{"arch": "gmlp", "model": "sound classifier", "dataset": "acted Russian speech (Dusha)", "train_examples": 26041, "n_mels": 64, "hop_length": 320, "input": "log_mel", "spec_augment": false, "win_length": 400, "targets": ["emotion"], "num_classes": 4, "norm": "layernorm", "mlp_ratio": 4, "layer_scale_init": 0.1, "drop_path": 0.15, "patch_size": [8, 8], "conv_stem": false, "layers": 8, "width": 256, "mixing": "cutmix", "label_smoothing": 0.1, "loss": "cross_entropy", "residual_init": "none", "optimizer": "muon", "muon_scale": "match_rms_adamw", "learning_rate": 0.0021, "momentum": 0.95, "nesterov": true, "orthogonalizer": "newton_schulz_5", "adamw_lr_other_params": 0.00074, "max_grad_norm": 1.0, "max_steps": 7600, "batch_size": 512, "epochs": 149.4, "lr_schedule": "cosine", "final_lr_fraction": 0, "warmup_steps": 220, "weight_decay": 0.2, "adamw_weight_decay_other_params": 0}
Rows from block 5 of a small sound classifier, named by matrix and row number. Rows with one number belong to one neuron. Each number is 128 + 32 x the weight over its row's rms, rounded and kept within 0 to 255. All counts start at 0.
After each neuron's rows are labels from the 100 clips, of 14848, where the neuron reaches its largest size: "strongest on" is what is common among them; "peak in band" is the frequency band that holds the peak. Only what is clearly more common there than usual is listed. The data: acted Russian speech (Dusha).
# u: gMLP up (value half) (model.blocks.5.mixer.u.weight, 512x256), inputs 86-171
# v: gMLP up (gate half) (model.blocks.5.mixer.v.weight, 512x256), inputs 86-171
# out: gMLP down (model.blocks.5.mixer.out.weight, 256x512, transposed), outputs 86-171

u.30 [173 166 147 124 132 137 168 134 168 141 108 110 175 144  89 105 137  93 199 114 146 121 145 106 130 100 223 138 136 140  87 156  91 116  65 152 140 116 179 105 125  52  99 135  90  62 156 142 152 130 165 170 106 148 104 205 132 159  76 129 150  79 173 136 135 137 113 142 175 159 161 126 133 163 152 131 137  69 133 150 105 163 103 130 141  95]
v.30 [142 119  98 108 140  98  52  95 185 107 117 111 164 111 164  58 125 102  78 141 102 120 130 151 116  77 159 100 145 138 184 127  88 113  43 145 129 114 137 166 110 137 165  80 101 144  64  90 101 171 179 119 141 176 111 126 163 123 133 155 107 167 124 111  57  87 125 108 176  98 178 135 139 135 131 139 120 144 141 101 180 104 110 194 101 130]
out.30 [177 147 146 139 118 163 111 173 126 134 145 169 101 128 109 166 122 180 109 188 183  83 100 125 165 106 174 183 100 155 138 141 124  85 181 132 146 153 148 105  77 168 121  68 171 143 134 127 139 137 121 110  93  90 162 135 157 132 113 201 173 126 157 107 162 109 100  89 140 169 111 135 172 112  77 161 137 124 152 132  58 118  87 118 112 109]
strongest on: emotion: positive
peak in band: 0 to 250 Hz

u.355 [157 128 125 129 163 155  95 108 150  93 216 102 156 128 117 140 133 123  96 164  89 176 134 129  66 101 155 133 105 121 146 172 147  63 191 122 151 133 145 144  99 141 195  91 155  64 121 105  70 163 128 126  63 105 115 156 165 163 125 137 102 128  79 170  66 118 179  87 148  45 137 162 126  93 169  94 146 162 100  47 107  93 166 137  89  99]
v.355 [132 147 157 148  86 134 113 119 139 166 147 131 108 141 121  96  93 156 153 154 188  94 171 171 115 132 187 132 144 127 130 126 163 124 169 112 109 118  98 116 163 120 140 100  89 185 141 103 109 124  94 207 110 109 157 176 163 124 130 139 151  86 113 108 119 133 103 128 193 111 146 126 187  84  90 146 102 115 122 173 130 142  98 121 142 131]
out.355 [149 132 167 110 130 138 149 111  84  87 123 109 116 117  97 135 136  90 135 107 163  62  96 108 126 122 152 106 162 102 157 159 117 101  60 154 122 106  64 108 121 133 121 125  96 164 180 115 127  92 137 164 142 124 162 162 151 133 118 114 109 175 137 112 123  77 107 153  86 137 127 126 196 117 129 117 181 121 152 139 116 138 102 132 194  96]
strongest on: emotion: positive
peak in band: 0 to 250 Hz

u.17 [101 138 133 106 188 162 202 105 164 110 190 146 102 107 131  55  76 165 130 103 105 132  80 106  81 144  79  74 133 163  94 166 176 118 120  89 162 172 125 129 151 125 168 124 100 128 113 149 109 103  91 184 119  71 113  86  93 135 151 141 127 169 124  82 111 134 168 164 170 142 109 130 165 157 161  82 119 111 171  88 131 103 117 127 138 143]
v.17 [156 161 119 117  94 184 170 126  83 163 153 113  44 141 102 120 207 188 125 154 160  44  90 104 117 101  57 152 125 158 146 114 123  92 156  66  70 129 115 137 119 126 126 119  58 140 104 124 155 105  61 148 110 160 133 174 140 122 202 127 117 147 149 110 121 141 155 103 133 131 163 211 162 127 146 105 101 139 148 132 106 139 114 124 103 183]
out.17 [103 132 138 179 138 121 137 121  73 164 139 191 169 105  59 135 152 136 148 153 186  69 212  54 103  82  80 160  83 124  83 111  77 131 159 126 139 115 167 134 168 180  93 116 147 170 130 108 141 104 192 106  99 124  86  98 157 182 125 175 129 142 140 150 128 179 133 115 139 142 185 131 107  95 175 160 127 125 128 148 108 132  55 174 140 127]
strongest on: emotion: neutral
peak in band: 4000 to 8000 Hz

u.246 [106 146 129  76 167 141 154 143  56 138 158  55 125 194  73 163 121  56 161 146  73  98 147 141 131  89 115  84 159  62  76 166 151 143 135 129 150 186 128 152 129 105 163 122  50 186 152  89 155 143  71 169  99 121 155 111 125 143 174  64 124 159 255 137 133 204 128 111 101 194 110  92 140 143 159 135 152 129 130 107  98  80 122 118 189 123]
v.246 [223 145 147 143  78 114 142 113 131 162  57 112 148  53  96 127 159 185 116 110 202  49 121 133 165 113 126 172 151 140  85  92 118 111 124  97 108 150 118 157 137 125 130 136 138  78 138 151 126  89 147 107 139  81 146 155 122 135 118 100 179 158 112 129 114 123 132  95 133  56 183 123 110 124 133 144 137 137  99 111 144  87  99 142 147  95]
out.246 [129 120 163 179 109 112 165 126 129 111 133 170 145 167 164 144 176 154 112 114  90 142 145  65 168 112 153 157 118 114 189 166 117  99 149  44 127 114 125  74  96  66  77  98 143  90 163 146 131 128  98 113 101  80  72 145 132 159 135  96 133 118 121 119  85 132 142 166 186 127 124 194 140 176 140  58  77 139 114 111  92 203 181 117 152 162]
strongest on: emotion: angry
peak in band: 0 to 250 Hz

u.26 [122 192 202 143 146 133 115 176 135 147 139  80 104 142 129 140 156 199 152 162 147 125 117 134 142 100 108 131 168 150 134 197 148  99 152 151 158  74 120 145 138 141 160 117 116 167  74  76 132 140 151 152 140 151 154 112 104  88 132 130 102 135 138 161 164 111 157 166  60 136 131 126 170 104 160 148 109 104 136 139 126  89 125 159 102 163]
v.26 [118 108 123 174  87 145 112 163 128 148 179 136  95 121 166 161 184 104 161 133 150 198 136 144 206 187 135 140 147 127 171  81 185 151 132 126 127  96 142 129  92 144 166 201 143 141 147 151  90 166 111 120 163  38  80 211 100 175 131 136 139 102 165 116 103  60 125 161  88 136  94 102 119 134 141 115 118  91 120  99 113  97  97  65 160 128]
out.26 [156 129 127 144 146 156 102 150 154 152  91  90 130  76 141 118  61 106 143 155 166 143 123  78 154 139 153 117 110  36 107 125 158 139 142 113 117 152 174 127 158  57 178 135 116  72 116 151 117 168 175 115 153 183 142 136 158 157  91  85 156 138 170  80 160 126 207  71 148 114 104 175  98  96 157 101  69 137 151 152 116 111 123  91 123 101]
strongest on: emotion: angry
peak in band: 0 to 250 Hz; 500 to 1000 Hz

u.32 [136 125 212 101  47 121 128  96  78 132 104 142 140 136 105 119 125 119 123  83 106 127 117 143 156 114  98 128 123 137 155 154 147 118 155 175 153 166 146 132  60 109 145 135  88 122 136 135 153  84 111  53 134 177  86 161 146 134 146 117 141 116  87  84 101 139 134 104 124  96 121 162 136 137 135 141 126 184 124 144 106 107 125  91 157 152]
v.32 [ 97  97 160 177  76 149 103 113 114 150 115 114 157 137 155 148 182 179 147 118 148 136 162  63  96 129 169 109 121 118 144 142  97  95 113 156 120  64 117 112 172 167 113 123 146 158 145 127 106 152 175 155 114 134 119 113  94  96 131 126  91 156  98 128 108 109 152 130 117 150 209  71 173  85 146 123 174 147  99 111 147 167 131  99  90 146]
out.32 [168 137 103 155 156 125 146 116  88 159 113 121 146 115 110  89 182 143 139 122  83  53 108  81 125 125 121 124 113 141 151 135 162 105 121 164 154 149 117 173 204 129  97 103 105 164 169 100  82 116 155  60 110 105 137  64 165 116 118 149 100 124  96 174 150 106 130 178 159 128 114 155 145 121 158 211 135  73 111 180 152 189  94 124 111 119]
strongest on: emotion: angry
peak in band: 4000 to 8000 Hz

u.194 [125  98 130 203  92  84 239 148 156 102 115 164  94  93 108 142 130 146 168 119 147 127 130 145 155 114 127 123  75 134 132 110 167  38 163 102 146 129  94 100 156 100 121 119 172 167 131 182 119 131 160 147 114 170 196  80 101 145 126 130 119 155 101 112 143  57 134 149 118  76 157 117 184 126  78 161 123 117 125 158 126 135 117  97 147 142]
v.194 [133 110 102 125 166  89 135 125 134 103 124 110 138 163 142 101 140 118 101 105 153 129 147 115 105 149 136 141 124 178  92 127 115 164 121 135 117 105 119 130 111 130 135 129 114 177 101 153 135 111 136 100  44 129 200 100 113 183 193 103 130 187 146 136 100 133 166 138 180  99 154 150 142 131  81 157 142 112 219 142 163 124 125 188 185 210]
out.194 [123 101 100 117 167 141 132 106 112 156 148 142 158 147 127 150 152 160 136 155 138 156 144  89 114  97  92 139  72 101  57 113  86 147 140 135 196 105 149 121  88 126 113 136 170 113  84 161 152 106 158 148  68 121 144 129  98  98 117 173 166 189 145 126 101 188 160 127 123 153 123 154 135 117 101 172 149 148 137 106 150 127 167 155 148 158]
strongest on: emotion: neutral
peak in band: 0 to 250 Hz

u.412 [182 111 150 126 181 102 115 117 144 122 133 155 124 139 126 115 155  93 118  81 157  97 165 143 138 135 121 113 146 131 156 130  45 133 139 146 125 172 133 103 136  81 116  78  29 117 141 155 118 146 132 105  84  89 157 190 122 134 150 118 130 124  98  92 142  82  78  94 151  76 150 125  97 130 118 155 130  99 168 167  90 124  94 189 105 136]
v.412 [ 83 138 111 163 119 133 100 126 168  86 181 139  92 140 172 179  77 137 110 102 116 108 138 142 116 134  81 110 150 142  75  75 126 140 105  68 120 148 184 111 191 149 168 142 135 128 107 154 121  76  84 131 154 147 193  95 159 154  84 166 100 148  92  82 144 152 183 123  86 154  67  86 175 120 113 119 100 156  50 135 159 155  78 109  94 135]
out.412 [139  98 149 132  88 160 167 170  86 172  96 140 160 184 201 134  98 108 129 102 122 134 100 122  98 138 124  98 132 137  87 162  78 163 173  92 144  77 165 101 189 133 115 205 131 132 109 110 104 127  82 124 136 178 117 144  91 148 132 170 151 138  67  94  96 152 187 144 143 119 175  86  87 157 198 135 232  88  84 164 189 116  74  95  68 133]
strongest on: emotion: sad
peak in band: 4000 to 8000 Hz

u.220 [ 89 132 137 149 109  93 108 132 136 117 166 140  79 137 146  96 117 123 208 167 122 151 126 128 145  99 159 132 133 196 114 179  73 138 142 139 126 108  97 204  79 133 197 125 104 144 190 126 117 129 126  91 184 153 127 132 169 162 149 148 168 131 137 120  89 105 143 137  86 191 104 156 151  73 110  96 116 116 145  96  98 150 123  71 120 120]
v.220 [ 59  98 139 174 102 141 140 136 118 117  94 155 146 149 121 159 170 121  93 145 167 133  91 127 134 155 156 186 109 125 121 106 130 132 122 134 155 128 168 131 128  83 159 177 142  93 110  35 160 118 146 163  82 110 189 158 141 169 150 159  50 123 105 184 132 155  69 124 148 101 153 133 140  92 111 117 130 123 117 138 101 147 127  95 183 112]
out.220 [159 118 127 120  93 214 138 177 132 137 110 144 114  83 109 188 112 133 123 207  99 121 116 146 162 122 127 117 101  84 125 126 136  94 120 142 107 146 138 101 133  39 138 136 147 156 123 129 101 149  91  31 120 107 150  80 172 159 196 153 150 138 120  95 201 116 164 166 115  70 105 135  82 144 185 156 136 135 138 139 147  88 158 143  68  59]
strongest on: emotion: positive
peak in band: 0 to 250 Hz

u.321 [175 107 123 136 101  64 128  76 131  98 146 131 147 175 116 135 150 150 139 117 157 167 175  51 120 111 136 154 200 117  82  83 115 108 145 132 149  86 172 159 104 142 136 145 151  72 168 175  96 110 137 104 155  95 160  85 129 130 102 148 113 115 159 125 171  86 114 142 131  78  74  59 147  70 126 156 187 114  82 130  86 102 153 118 188 136]
v.321 [135 132  84 142 162 151 168 101 133 135  84 122  91 127 140 112 166  40 145 138 141 141 137 141 117  89 175 138 157 138 163 116 116 109 107 105  65 152 113 154 114 170 174 131 161 129  61  66 105 227 134 120 173 137 150 110 122 155 146  91 128 169 105 163 110 103  97  91  83 160  94 136 109 161  71 103  89 121  89 142  99  66 102 115 183  77]
out.321 [183 164 158 167  71 108 151 149 168 128 144 150  64  87  98 118 130  95 135 142 148 180 159  60 172 129 129 144 139 158 165 176  95 108 101 107  85 179 143 129 123  51 111 128 116 142 161  64 155 201 110 109 106  96 138 180 132 118 186 164 158  97 119 177 161  91 128 155 105 114 142 121  98 120  91 129  95 143 139 149 136 155  75 132 123 112]
strongest on: emotion: positive
peak in band: 0 to 250 Hz

u.263 [ 54 204 116 155 135 113  97 111 136 158  89  82 134  93 134 118  88 127 123 129 131 146 118 102 109 155  91 164 166 121 129  75 117 129 141  82 142 112 159 127 132 139 117  98 156  99 141  48 134 131 158  99 127 160 190 125 135  66 160 115 163  83 121 138  85 128 172 146  35 152 115 133 168 124 130 162 109 143 151 145 105 126 120 146 147 104]
v.263 [119 123  75 155  31  73 133 113 126 166 112 147 141  93 129 186 155 124 104  97  98 122 152  88 102 209  96 110 111 128 114 189 122 147 122  75 101 113 100  91  96 147 105 156 137 116 141 148 127 108 235 106  50 136  74 104 120 162 124 140 138  94  98 142 165 133 179 112 132 155 134 132 107 128 117 166 135 116 143 130 114 108 191  88 137  99]
out.263 [144 112 142 104 152 168 119 153 104 128 144 173 135 150 108 165 126 112 117 161 150 114 103 144 103 140  59 117 168  99 162 158 188 117 113 163 171  98 114 128 122  88  44 127  80 115  83 100  99 192 154 115 103 130 102 129 152 147 149 150 183 166 158 181 188 144 154 104 120 122  81 124 109  67  77 117 123 113 150 127  67 110 115  75 108 158]
strongest on: emotion: positive
peak in band: 500 to 1000 Hz

u.387 [213 106  94 112  97 130 171 109 138 138 136 178 162 110 100 203  95  93 131 121  86 101 135 142 136 110 154 106 139 103 149  90 107 125 130 107  85 180 191 116 111 139 105 103  96 181 131 116 126 123 191 155  60 142 128 114 113 144 144 149 143 145 191 122 144 125 125 120 120 126 160 105 122 101 131 111  90  75 144 180 123 129 167 122 134 132]
v.387 [111 192 121  78 117 102 158  97  78  97  89 114 141 167 128 216 136  89 158 153  89 112 194 208 139 100  91 141 110  95 112 167 114 112 148 107 162 167 100 119 219  99 157 128 101 117 169 155 143 117 130 104  75  54  79 109 107 145 131  96 141 126 177 116 118 132 158 122 190  87 181 122 100 147  99 146 126 100 100 178  70 180 166 144 153 159]
out.387 [142 152 169 116 139 131  68 117 130  88 119 187 129 125 169 158 138  79 173 112  84 139  99 144 169 150 153 160 105 145 126 156 139 127 110 135  75 120 139 128 141 146 133 164 175 106 118 160 154 162  90 101 101 170 157 159 122 136 145 112 105 118  84  69 157 118 171 112  61  93 157  90 132 105 145  86 118 135 106 130  81 140 150 121 161 143]
strongest on: emotion: sad
peak in band: 4000 to 8000 Hz; 0 to 250 Hz

u.227 [143 120 151 125 159 200 121 148 120 124 193 186 157 101 102  84 107 126 165 138 134 165 119 105 160 136 149 107  92 124 153 127  62 126 142 151 158  96 146  93 127 119 137 129 158 164 150 120 109 125 138 106 178 177 135 124 228 112 120 108 136 119 115 145 117 119 153 181 103 143 143  94  19 138  65 128 125 100 149 114 124 104 145 153  98 128]
v.227 [128 130 101 110 119 107 146 102 165  89 133 191 115 113 134 182 129  86 108 126  97 164  57 139 117 119 199 170 160 155 137 123 171 139 161 117 110 103 116 168 180 137 158 144 145  99 116  78  94 176 115 121 142 145 100 113 118  90 125  96  90 127 141 151 115  77 147 102 191 154 148 100 100  99 149 176 111  69  99 130 115 148 109  98  91 165]
out.227 [104 133 179 186 200 179  68 106 151  90 130  80 102  83 141 148 150 180 110 144 116 153  83 153  79 106  57 142 125  90 159 169 137 142 106 185 103 176 128 143 155 122 128  85 117 106 142  93 101 138 156 140  97  81  73 114 174 113 156  75 109 177 137 102 119  86 112 122 151 103 123 167 159  98 119 151 112 141 124 128 169 120 110 149 177 147]
strongest on: emotion: positive
peak in band: 0 to 250 Hz

u.283 [130 147 117 171  75 110 131 117 148 147 150 136 125  73  93 161 105 148 166 129 116 146 159 128  76 194 117 132  70 160 125 156 100 140  62  98 117 157 167 107 138 133  87 143 120  80 121 128 111  79 176 108 132 141 178 158  82 175 109  98 116 105 110 140  75 127  97 103 138  85 173 107 172 140  91 169 107  78 113 209 104 102 146 133 108 150]
v.283 [103 105 149  92 103 164  95 165  89 141 115  92 119 146 163 146 199 192  96 108 154 117 134 111 124 107 166 122 101 116 140 122 170 158 153 130 122  98 102 137 140  39 103 103 145 111 186  59 128  94 113 134 130  77 171 128  98  80 132 120  89 138 136 134 167 126 124 122 141 138 114 144 125 150 134 154 139  69 169 140 104 184 156 124 108 149]
out.283 [114 107 140 119 173 148  97  72 116 152 155 119 150 150  39  86 175 140 119 131 109 107 115 113 117 183 148 165 157  52 139 135 106 137 159 139 118 113 107 200  99  65  92 121 164 151 128  69 121 120 147 117 140  72 135 139 165 135  86 119 151 128 113 128 138 156 159 116 173 164 112  73 141 191 143 165  89 163 118 128 112  93 111 161  96  99]
strongest on: emotion: angry
peak in band: 0 to 250 Hz

u.505 [133  82 119 123 139 128 164 122 190 128 163 132 100 137  98 124 178 131 130 105 145 135 118 122  41 128 111 168  98 118 134 151 107  96 146  98 120 150 107 101 105 142 168 115 128 168  97  61 129 157  97 120  90  94 151 143 114 179 102 118 160 131 168  88 113 116 147  92 123  97 152 136 148  84 140  84 120 122  54 127 162  88 177  78  53 138]
v.505 [ 84 129 132 139  76 160 156 122 165 109 133 120 184 148  77 163 126 140 147 107 121 114 189 116 125 119  95  94  98 165  95 113 139 139 191 166 137 190 101 115 107  27 136 109 149 149 123 120 129 137 138 182 130 145 145 112 184 104 125 111 177  98 103 189 104 189  71  84 126 129 145 172 168  87 121 110 138 110 115 132 117 144 155 127  77 161]
out.505 [137 166 120 139 161 184 152  95 149 141 113  81  91  85  98 100 148 107 163 139 155 124 120 151 195 168  91  59 128 136 179  83 132 158 155  63 125 129 175  87  51 162  29 115 137 104 130 109 115 130 126 123 166 134  87 125 120 146 141 128  64 105 183 136 169 100 107 171 140 113 117 116 129 188  62 122 114 127 148 117 177 110 120 145 121 118]
strongest on: emotion: positive
peak in band: 0 to 250 Hz