config.toml
mixing = "cutmix"
adamw_lr_other_params = 0.00074
epochs = 149.4
Rows from block 4 of a small sound classifier, named by matrix and row number. Rows with one number belong to one neuron. Each number is 500 + 25 x the weight over its row's rms, rounded and kept within 0 to 999. All counts start at 0. Numbers have three digits each.
Before each neuron's rows are labels from the 100 clips, of 14848, where the neuron reaches its largest size: "top examples" is what is common among them; "band" is the frequency band that holds the peak. Only what is clearly more common there than usual is listed. The data: acted Russian speech (Dusha). In brackets: how many of the 100.
# u: gMLP up (value half) (model.blocks.4.mixer.u.weight, 512x256), inputs 0-127
# v: gMLP up (gate half) (model.blocks.4.mixer.v.weight, 512x256), inputs 0-127
# out: gMLP down (model.blocks.4.mixer.out.weight, 256x512, transposed), outputs 0-127

top examples: emotion: neutral (60)
band: 0 to 250 Hz (78)
u.461:464517514496489512491501456523529537476496529497486512490475531497521479487497469496521515497529488529510503471512496474487496511477468525498491518474505494485522529536480467516509505499524478491488496501509554513502492508490452500442475452489503478515499529480470533528490479542512479444494502543487464510522502485483514507473497473490485476510516518478544534469458483517517439497487
v.461:491527466485512510522476471521512524481473485544520487477504474503461526512493481522508480502474478560520485537465513502514495460467491435446521510504489515481509529486502504516435512547521538547534505505465486509531499479485509503437506517492503467500510521521526501559505473520487505513551519573482485466519507513551494508493488508468454501474479490534482506539486486495504500550489
out.461:486487545487470479501497524508499492498519508529510509479548520523527500509489559476497489483491494498517516529465480472519494481514514483525504458484454530490500573486496491505484499482446507476471477507487536460530503516487493533466496470494521519499505528498515553509457536508443505519505515485498500495512483495503487491555488534492510519518502535498551490502519489505439559483497

top examples: emotion: sad (62)
band: 2000 to 4000 Hz (61)
u.156:473508499467477508494580522533482480535501461515474522495488514574489488497538539508479470485519502536519486531500489495508494495544522458506501502462508531501470520506516518548494484493482541442504489466458501516512511471513504540504475524515521480496502519459518457508515470513507489464470498500516517473459511459491513494521503521509514527495504447519484495498507461536522485499506
v.156:460550502535496460490475457522478505491501461524536542475486490469491494485474478454489526509487446510549495492517487528549498510509517435504517524505490502489502505485516493521514511495463486501512499485490504505513499555520547469532481468525518475518460499492496537524510450512495505519509479516482513466474489487521503525497522507472507513518527499483459456494487516533517485461508
out.156:462516513525451452495506493531493461503510503508480523454495512535487507522479483463500483489506487487514501511529485510517469515529527526467497496485560528474522542519494466452511532499514521505497487468479481505512497508556466523533507487476489521530509483525478450488492542524490507531457508543536502529589545530499493485486469492474495490527492533477503512507485535487502514488522

top examples: emotion: sad (100)
band: 2000 to 4000 Hz (57)
u.363:530497520541474545515499498487504513498464527510508511507440505495472492522475503512487494481574500515540472489504471492524559526479492496510502489514479521478531500512437531478507526479463493506493482504478481510508471484487492468490492508498537476543452500496472490480483505531529496474484524490567494507531497519469480506545497538498517473464549519485508489505505530500512491522483
v.363:449448444455513524510557482551433491501505499482459496513526513523465509513545495508511494544477497544499487489468507543508499500548504465516513505464500532467544505486499494474469489526491493519510519499507458505497529518450484545520482542464459476499499509500515464470455464528510541510490531503532507509504466517498484440531507478491513485495506492479482538516467471521529491484505
out.363:512457534458505519550500511491507503496473510513535495473554469463525497523512499474492509522537509492523513498499500468466521496444528525455496459461520473521511532483558490526488517502476495517503506466534540494567490520497510476487530491513455489458525491522492507526508449480441521521534492534492474508516527499537505500511534516499511559482476517457535484474540492529497539463474

top examples: emotion: angry (47)
band: 500 to 1000 Hz (33)
u.7:509499488503501503498489558520549506445504504496460499516519518505471497488472500492508486501523518514477473468566431498531482523514508537532483489477530510485483521504496512482535534487458484461504476512517482463559451518461509485488510448496498489483505508538497494512488480525503508499535489513489495544487482531499487496522487524491530552489536535466506542494488522502497456496457
v.7:501502518517500509543512516512501481507453487523547519486499517459493472493510516488513511507518508453518521477495467517517472540527494514493535508503510520511484497520517481504480489468521469503510544469487509483508460493500521498475501505549456494534447563513487481476488530512517512487497521495513515539537482528530475484491521474509533492479446480488540500459513526490505482476509
out.7:488518445514512540494488492496506502478493534528510513523500500516505494488509480550438456478485527522545510549520515503539533500465484511537483524513465472476514498450445483492472507457499486514511493499479483547494515459529510516516469490510524511540480490479484515518501490500547512522475528481492546529505533512501530515484439474533520481479467439492501496540454504475470412513513

top examples: emotion: positive (93)
band: 2000 to 4000 Hz (57)
u.470:514518482496525537506458476498526529524492529481510525493511500518466501501500476476464482475516461493510520488532474524503485564482534530510516450531485486473539485499551506535499528465477490508481474487457459448513475518476515465526535500481477520507512522511527518494550484532508525465541483529495486486477500510512505515554480507530520499526533484498494474517513478427483490457460
v.470:524514503507487490489523513463504489510465529529541493501496472484506502487493549500483504543555525485514480465515538472511483501546502489515479456501496512553533491503500489504526546507518491506491441474509492495495542499492494565471556449492502482526476506474480483511504523454499513455512513497469494491515476504539473490529482499501517508522547528555460463552475486488485536496471
out.470:471460495542466510480526502559474532526465470511467529479517530485510507481516507470493545508500529518493499519496518504480457490532473495449488537478503495484514490490507524522477516458556514499538511526470515487482452502461474492478483501491510483470503534451477505494492521506484481528512521506533462509532486496475482527484475480500455519462469472477494519518515494489529524514498

top examples: emotion: angry (42)
band: 0 to 250 Hz (42)
u.242:520530500468515469489492483563538507497542472509483500491518445547534480480503516490486502500541465450459490511490514515529523531570435494522456523468453504491475509510481508479499505502495504502532481474517522462516507515489499541492508512512480503506488506515512512536510521505535504484488457503516478499518522491486481510504465526485494447465529517505495489479522518466492498478496
v.242:520498469497469487494549532506563521523531541523461502474500535531537502488533515520490475488461509491482511523488532503480519491525508468498511493489464519509498488490483518502553453516500504546518502492542477487497474522553504481485537493472522487476481471493517492503493542508500500500513525477535529511523511491489513526487478473475504520493503488472545488498520488499439447498512
out.242:514475466500490518491499485526523499494483480507488504539534556455454486515485492513492531474473467478482503550510502485446471518565508481473521508516482481516467503503492536478535512525504482509460495475469516518506521543478487491508510484492458526465535515494459497514497479504468508488500486487521448557493521504500475533515513503499464487555488485490545487489502504496508538501500

top examples: emotion: angry (41)
band: 500 to 1000 Hz (49)
u.115:508530524479463504479524502481548496530578486482499504483509475498532502489543435500448467504507466490486494522470537511502502567528487514470529479473507482517502504497494509492482505486491556516505518467495509459527488497527539518508487454468510487535461488513533504504507481465499497503486486504514520518526522436473501526472491454487473486509507540517527526499520453520456502482491
v.115:547482501529513537469530499515530530517491525499491495508488502512513471485509531508456518467483478524488498495475498482538517495502517507504529495445518528492471545486562449490492494504476544488470533440517520459525486525530460457480543529450505527535536523478492518479498483525509497489523485527542481538523536503496527494523478499479532459535481464486535523493454499493493461506511
out.115:525479509493455497478471494511530491476483465460510511529452523465498485550539478498484497505494501502493458496510458481525501462553504520495518472541484506496514481537489498527492482507476490492512482497491538544507477514484525514448529476524512460483499508499458529539498535510468490458552490529506498510550494521493460507547484543474528456502462541482504500490537477514480496475527

top examples: emotion: neutral (97)
band: 250 to 500 Hz (40)
u.401:502540481500523535509543517481513528540461463471500487542472460507485503495464490504478512493529452479499520495530480490518528547493513515502488513496495494519525504529454563470476510490497536517466497484454495510517507531486506490505473520503518496524475497520494486491495486512476458471480493535509462545544509488520487541496498533487493530541524497490493501514497538476482496495448
v.401:518476502502539540490498502534542501496464491524538502471532521464515507459493443514521506475511449479519481531476488466504493515461496490505505512463484512458490526504521497530477519492551488455507484496510474510466489480527519467479492542549545511484481483512515512470554478517524508507492497483495515496492494487528486519462489507504501483518505447497538534492524534488497482488457
out.401:482522506517493472515513476502518507479535511479514509490474486513476538499452481522539511475447488505489493504491474538521476515578485469546512509502523533494469514504462500500474509522470475503493462515469495508485492466502527531501510515460524499532485484498493517503498491511502511479455494457452508471489484509473468480513506519533510480533524560563470481479504498518505488517522

top examples: emotion: angry (93)
band: 250 to 500 Hz (46)
u.356:464537466560516487483495466512497513565501492467484487485547496512463509508489498501510566510541483499522464508505528491485522535513452535506441507474499475489531465526452481514470513466487496482475504550498496503523506465522553498492431471548484512481521558527440515478473467525516469495499549519498497515504549476483486508518477502474500500525504479521527482507515506506505533466469
v.356:483506489520460517521469524512516474483512476495519530492457514532526491526511533491486479500512523509497524477493488530488516479517475482469446458525524544505483506479526499498526545501500466503495461504526491489505457534536509512508479475492465448499506499499499546479480534497449479498447494479473491547506541504469501492486515535466491537509482538444544521451490500565521489490509
out.356:532537465496529501501472521487550535464512519494502481570494524497536489475475498530453456537471480531538507508533541477540544504446475506504488565508451458477546455472502512494519512477494494498509447536519482524490497490507490510540522518494518490523508536519482524494495527514533473497528514480506443525478495499496551517500501492480496499507481486513487519478502533483477443526545

top examples: emotion: sad (60)
band: 2000 to 4000 Hz (73)
u.181:503511471545477481520544517479518485470520465480514478486518522481511471465508538475473455458512510508480490478497508511533511532499468497516456515487519486492493455530488550509492519520474502478528509490468481525508492482500519471490506475545487501515504502482435514538495434550517486470502485477502526477436456504513516492527494448498540509501513506488530523495490504491484484532571
v.181:445490521487539540523494481500525458490474488485523525437489517513511504501484467488511508472458544463519525547500481474527492484463487524494548506443499511471479515502535523516507466517486547471516488517480468509482507518520484453516479523493474494526521480509468524527513456488496469521511506534542539486486460501497489471495448480541515472517471509536482472483440532535489514540522
out.181:508490483533483500528513517528524500494490484508510503447485514521493524527525534496518480505541496499537506495476477494510503535537521550536516552461497492446540473549517513545496534517491486517512489518463491486508502452532532523527486495487469526451528508531464531466492521522492487529523516496474483547477533527541484500475465514454478493516492502533499469493501475500519506535481

top examples: emotion: positive (93)
band: 250 to 500 Hz (48)
u.217:500439450465512479532511507500516521473492506472495495555517458502527503501455504549483517494515500517493511477488492500516557466532452506522522540471495468548484498531448531491540550494507486492487504494438493511506504489469539493492472453508554527475486511539501472514460518512483517526455496501536453518541512501519493501526502519495471512522502487512481465538485501504497473500492
v.217:513468500498507515512474519467497451524502515485533507552483518503489531490458472522516546522496524519536521451531488479525488495498499502471502547495488536549482485496490498507501522530481468517489499477478478490524483491524502523507506515475505542515494515507482494511493512516468513418502481487491536501508504488509508492543515507502533506520490498535485512509531464479406482501522
out.217:499485487555475505482553519482502531499476483519476462533516526488487504485531506490441512499491493468490484468494520506522469505500482491471490485485475459466522480491494520481510475501556476530513508527488492513457493475493461510504498531505522454525520513467486471489520521505517474471532534514539460501470507523486486530459516478469470508500527436500493508494457499491516474535515

top examples: emotion: neutral (62)
band: 500 to 1000 Hz (34); 1000 to 2000 Hz (30)
u.224:494431478491507473501476549484525537495482500492512503523514473518487490475501502479486485446536517493510464491468496463491481509488507496487486553512544524519525487538490519528467506467525526559499483494524501519494528511506506473525503483532475458516481508451487523522530479471497542502482480480487534467478479496494467480481479488506514548522506468498543460431562527500538470474503
v.224:521513526535486476512501523491519477474498563534482503525512523482518484518528533517479507452512482486509499507482512509498478523513501482478490458488524539484472479524497538507474515503520472498462536490526489482492502531508471512542498497541452460543487517474517503480458489452532550494504443450498515515502509527497500514476500498504510546506484542491453534508479485495508477479492
out.224:506456446509501523457551457487509489540510511529466547518498481495506528495492437542482463454494508472502495527550496554478522445497484516500510503490491499494458487474480475495503489529537475506512484497510481534512514540521518496510482517519500482538508462511470479474554485486554525503559521530526506475538488492453560518512478522501458508501514480512470519502495506499476445519511

top examples: emotion: positive (43)
band: 0 to 250 Hz (80)
u.323:520473562463497509510465471515476439484537517496477494512486505493523460497523478494516496479529523486482475505496502495521504482485497468494486494528526508540535494473516438549512495494489500488484507504536541523490516474507530499533461489508530490467557508521469488452504513491539498516538503505472466481500560523502490498532518516454493498445514540528478519469489504522494458500528
v.323:489497494503535493513487551512481465526549508507512524477481507501465520512495521512504541467476524437466490489453465510491519507469513533489505520492522464513492487507498486499503524465527481508469480493491502500522530495517489530519439498479525515491501485517534501432479468541524457524513514524532500485482503495527488512484447559450558498499499510512458552481494506481475463488484
out.323:507486477529507507451448520492501524488510507472469456515500502476522519526473493486560527523502483501514533457506471514516532508455493514512494470520492498527504475517476527483554444499500515452487509437511502517522499501476510495526534510443508510474503507525477520543524471523494525511503484444476529472479479486530494456507505525495524538523498492509543484489526478497464516480498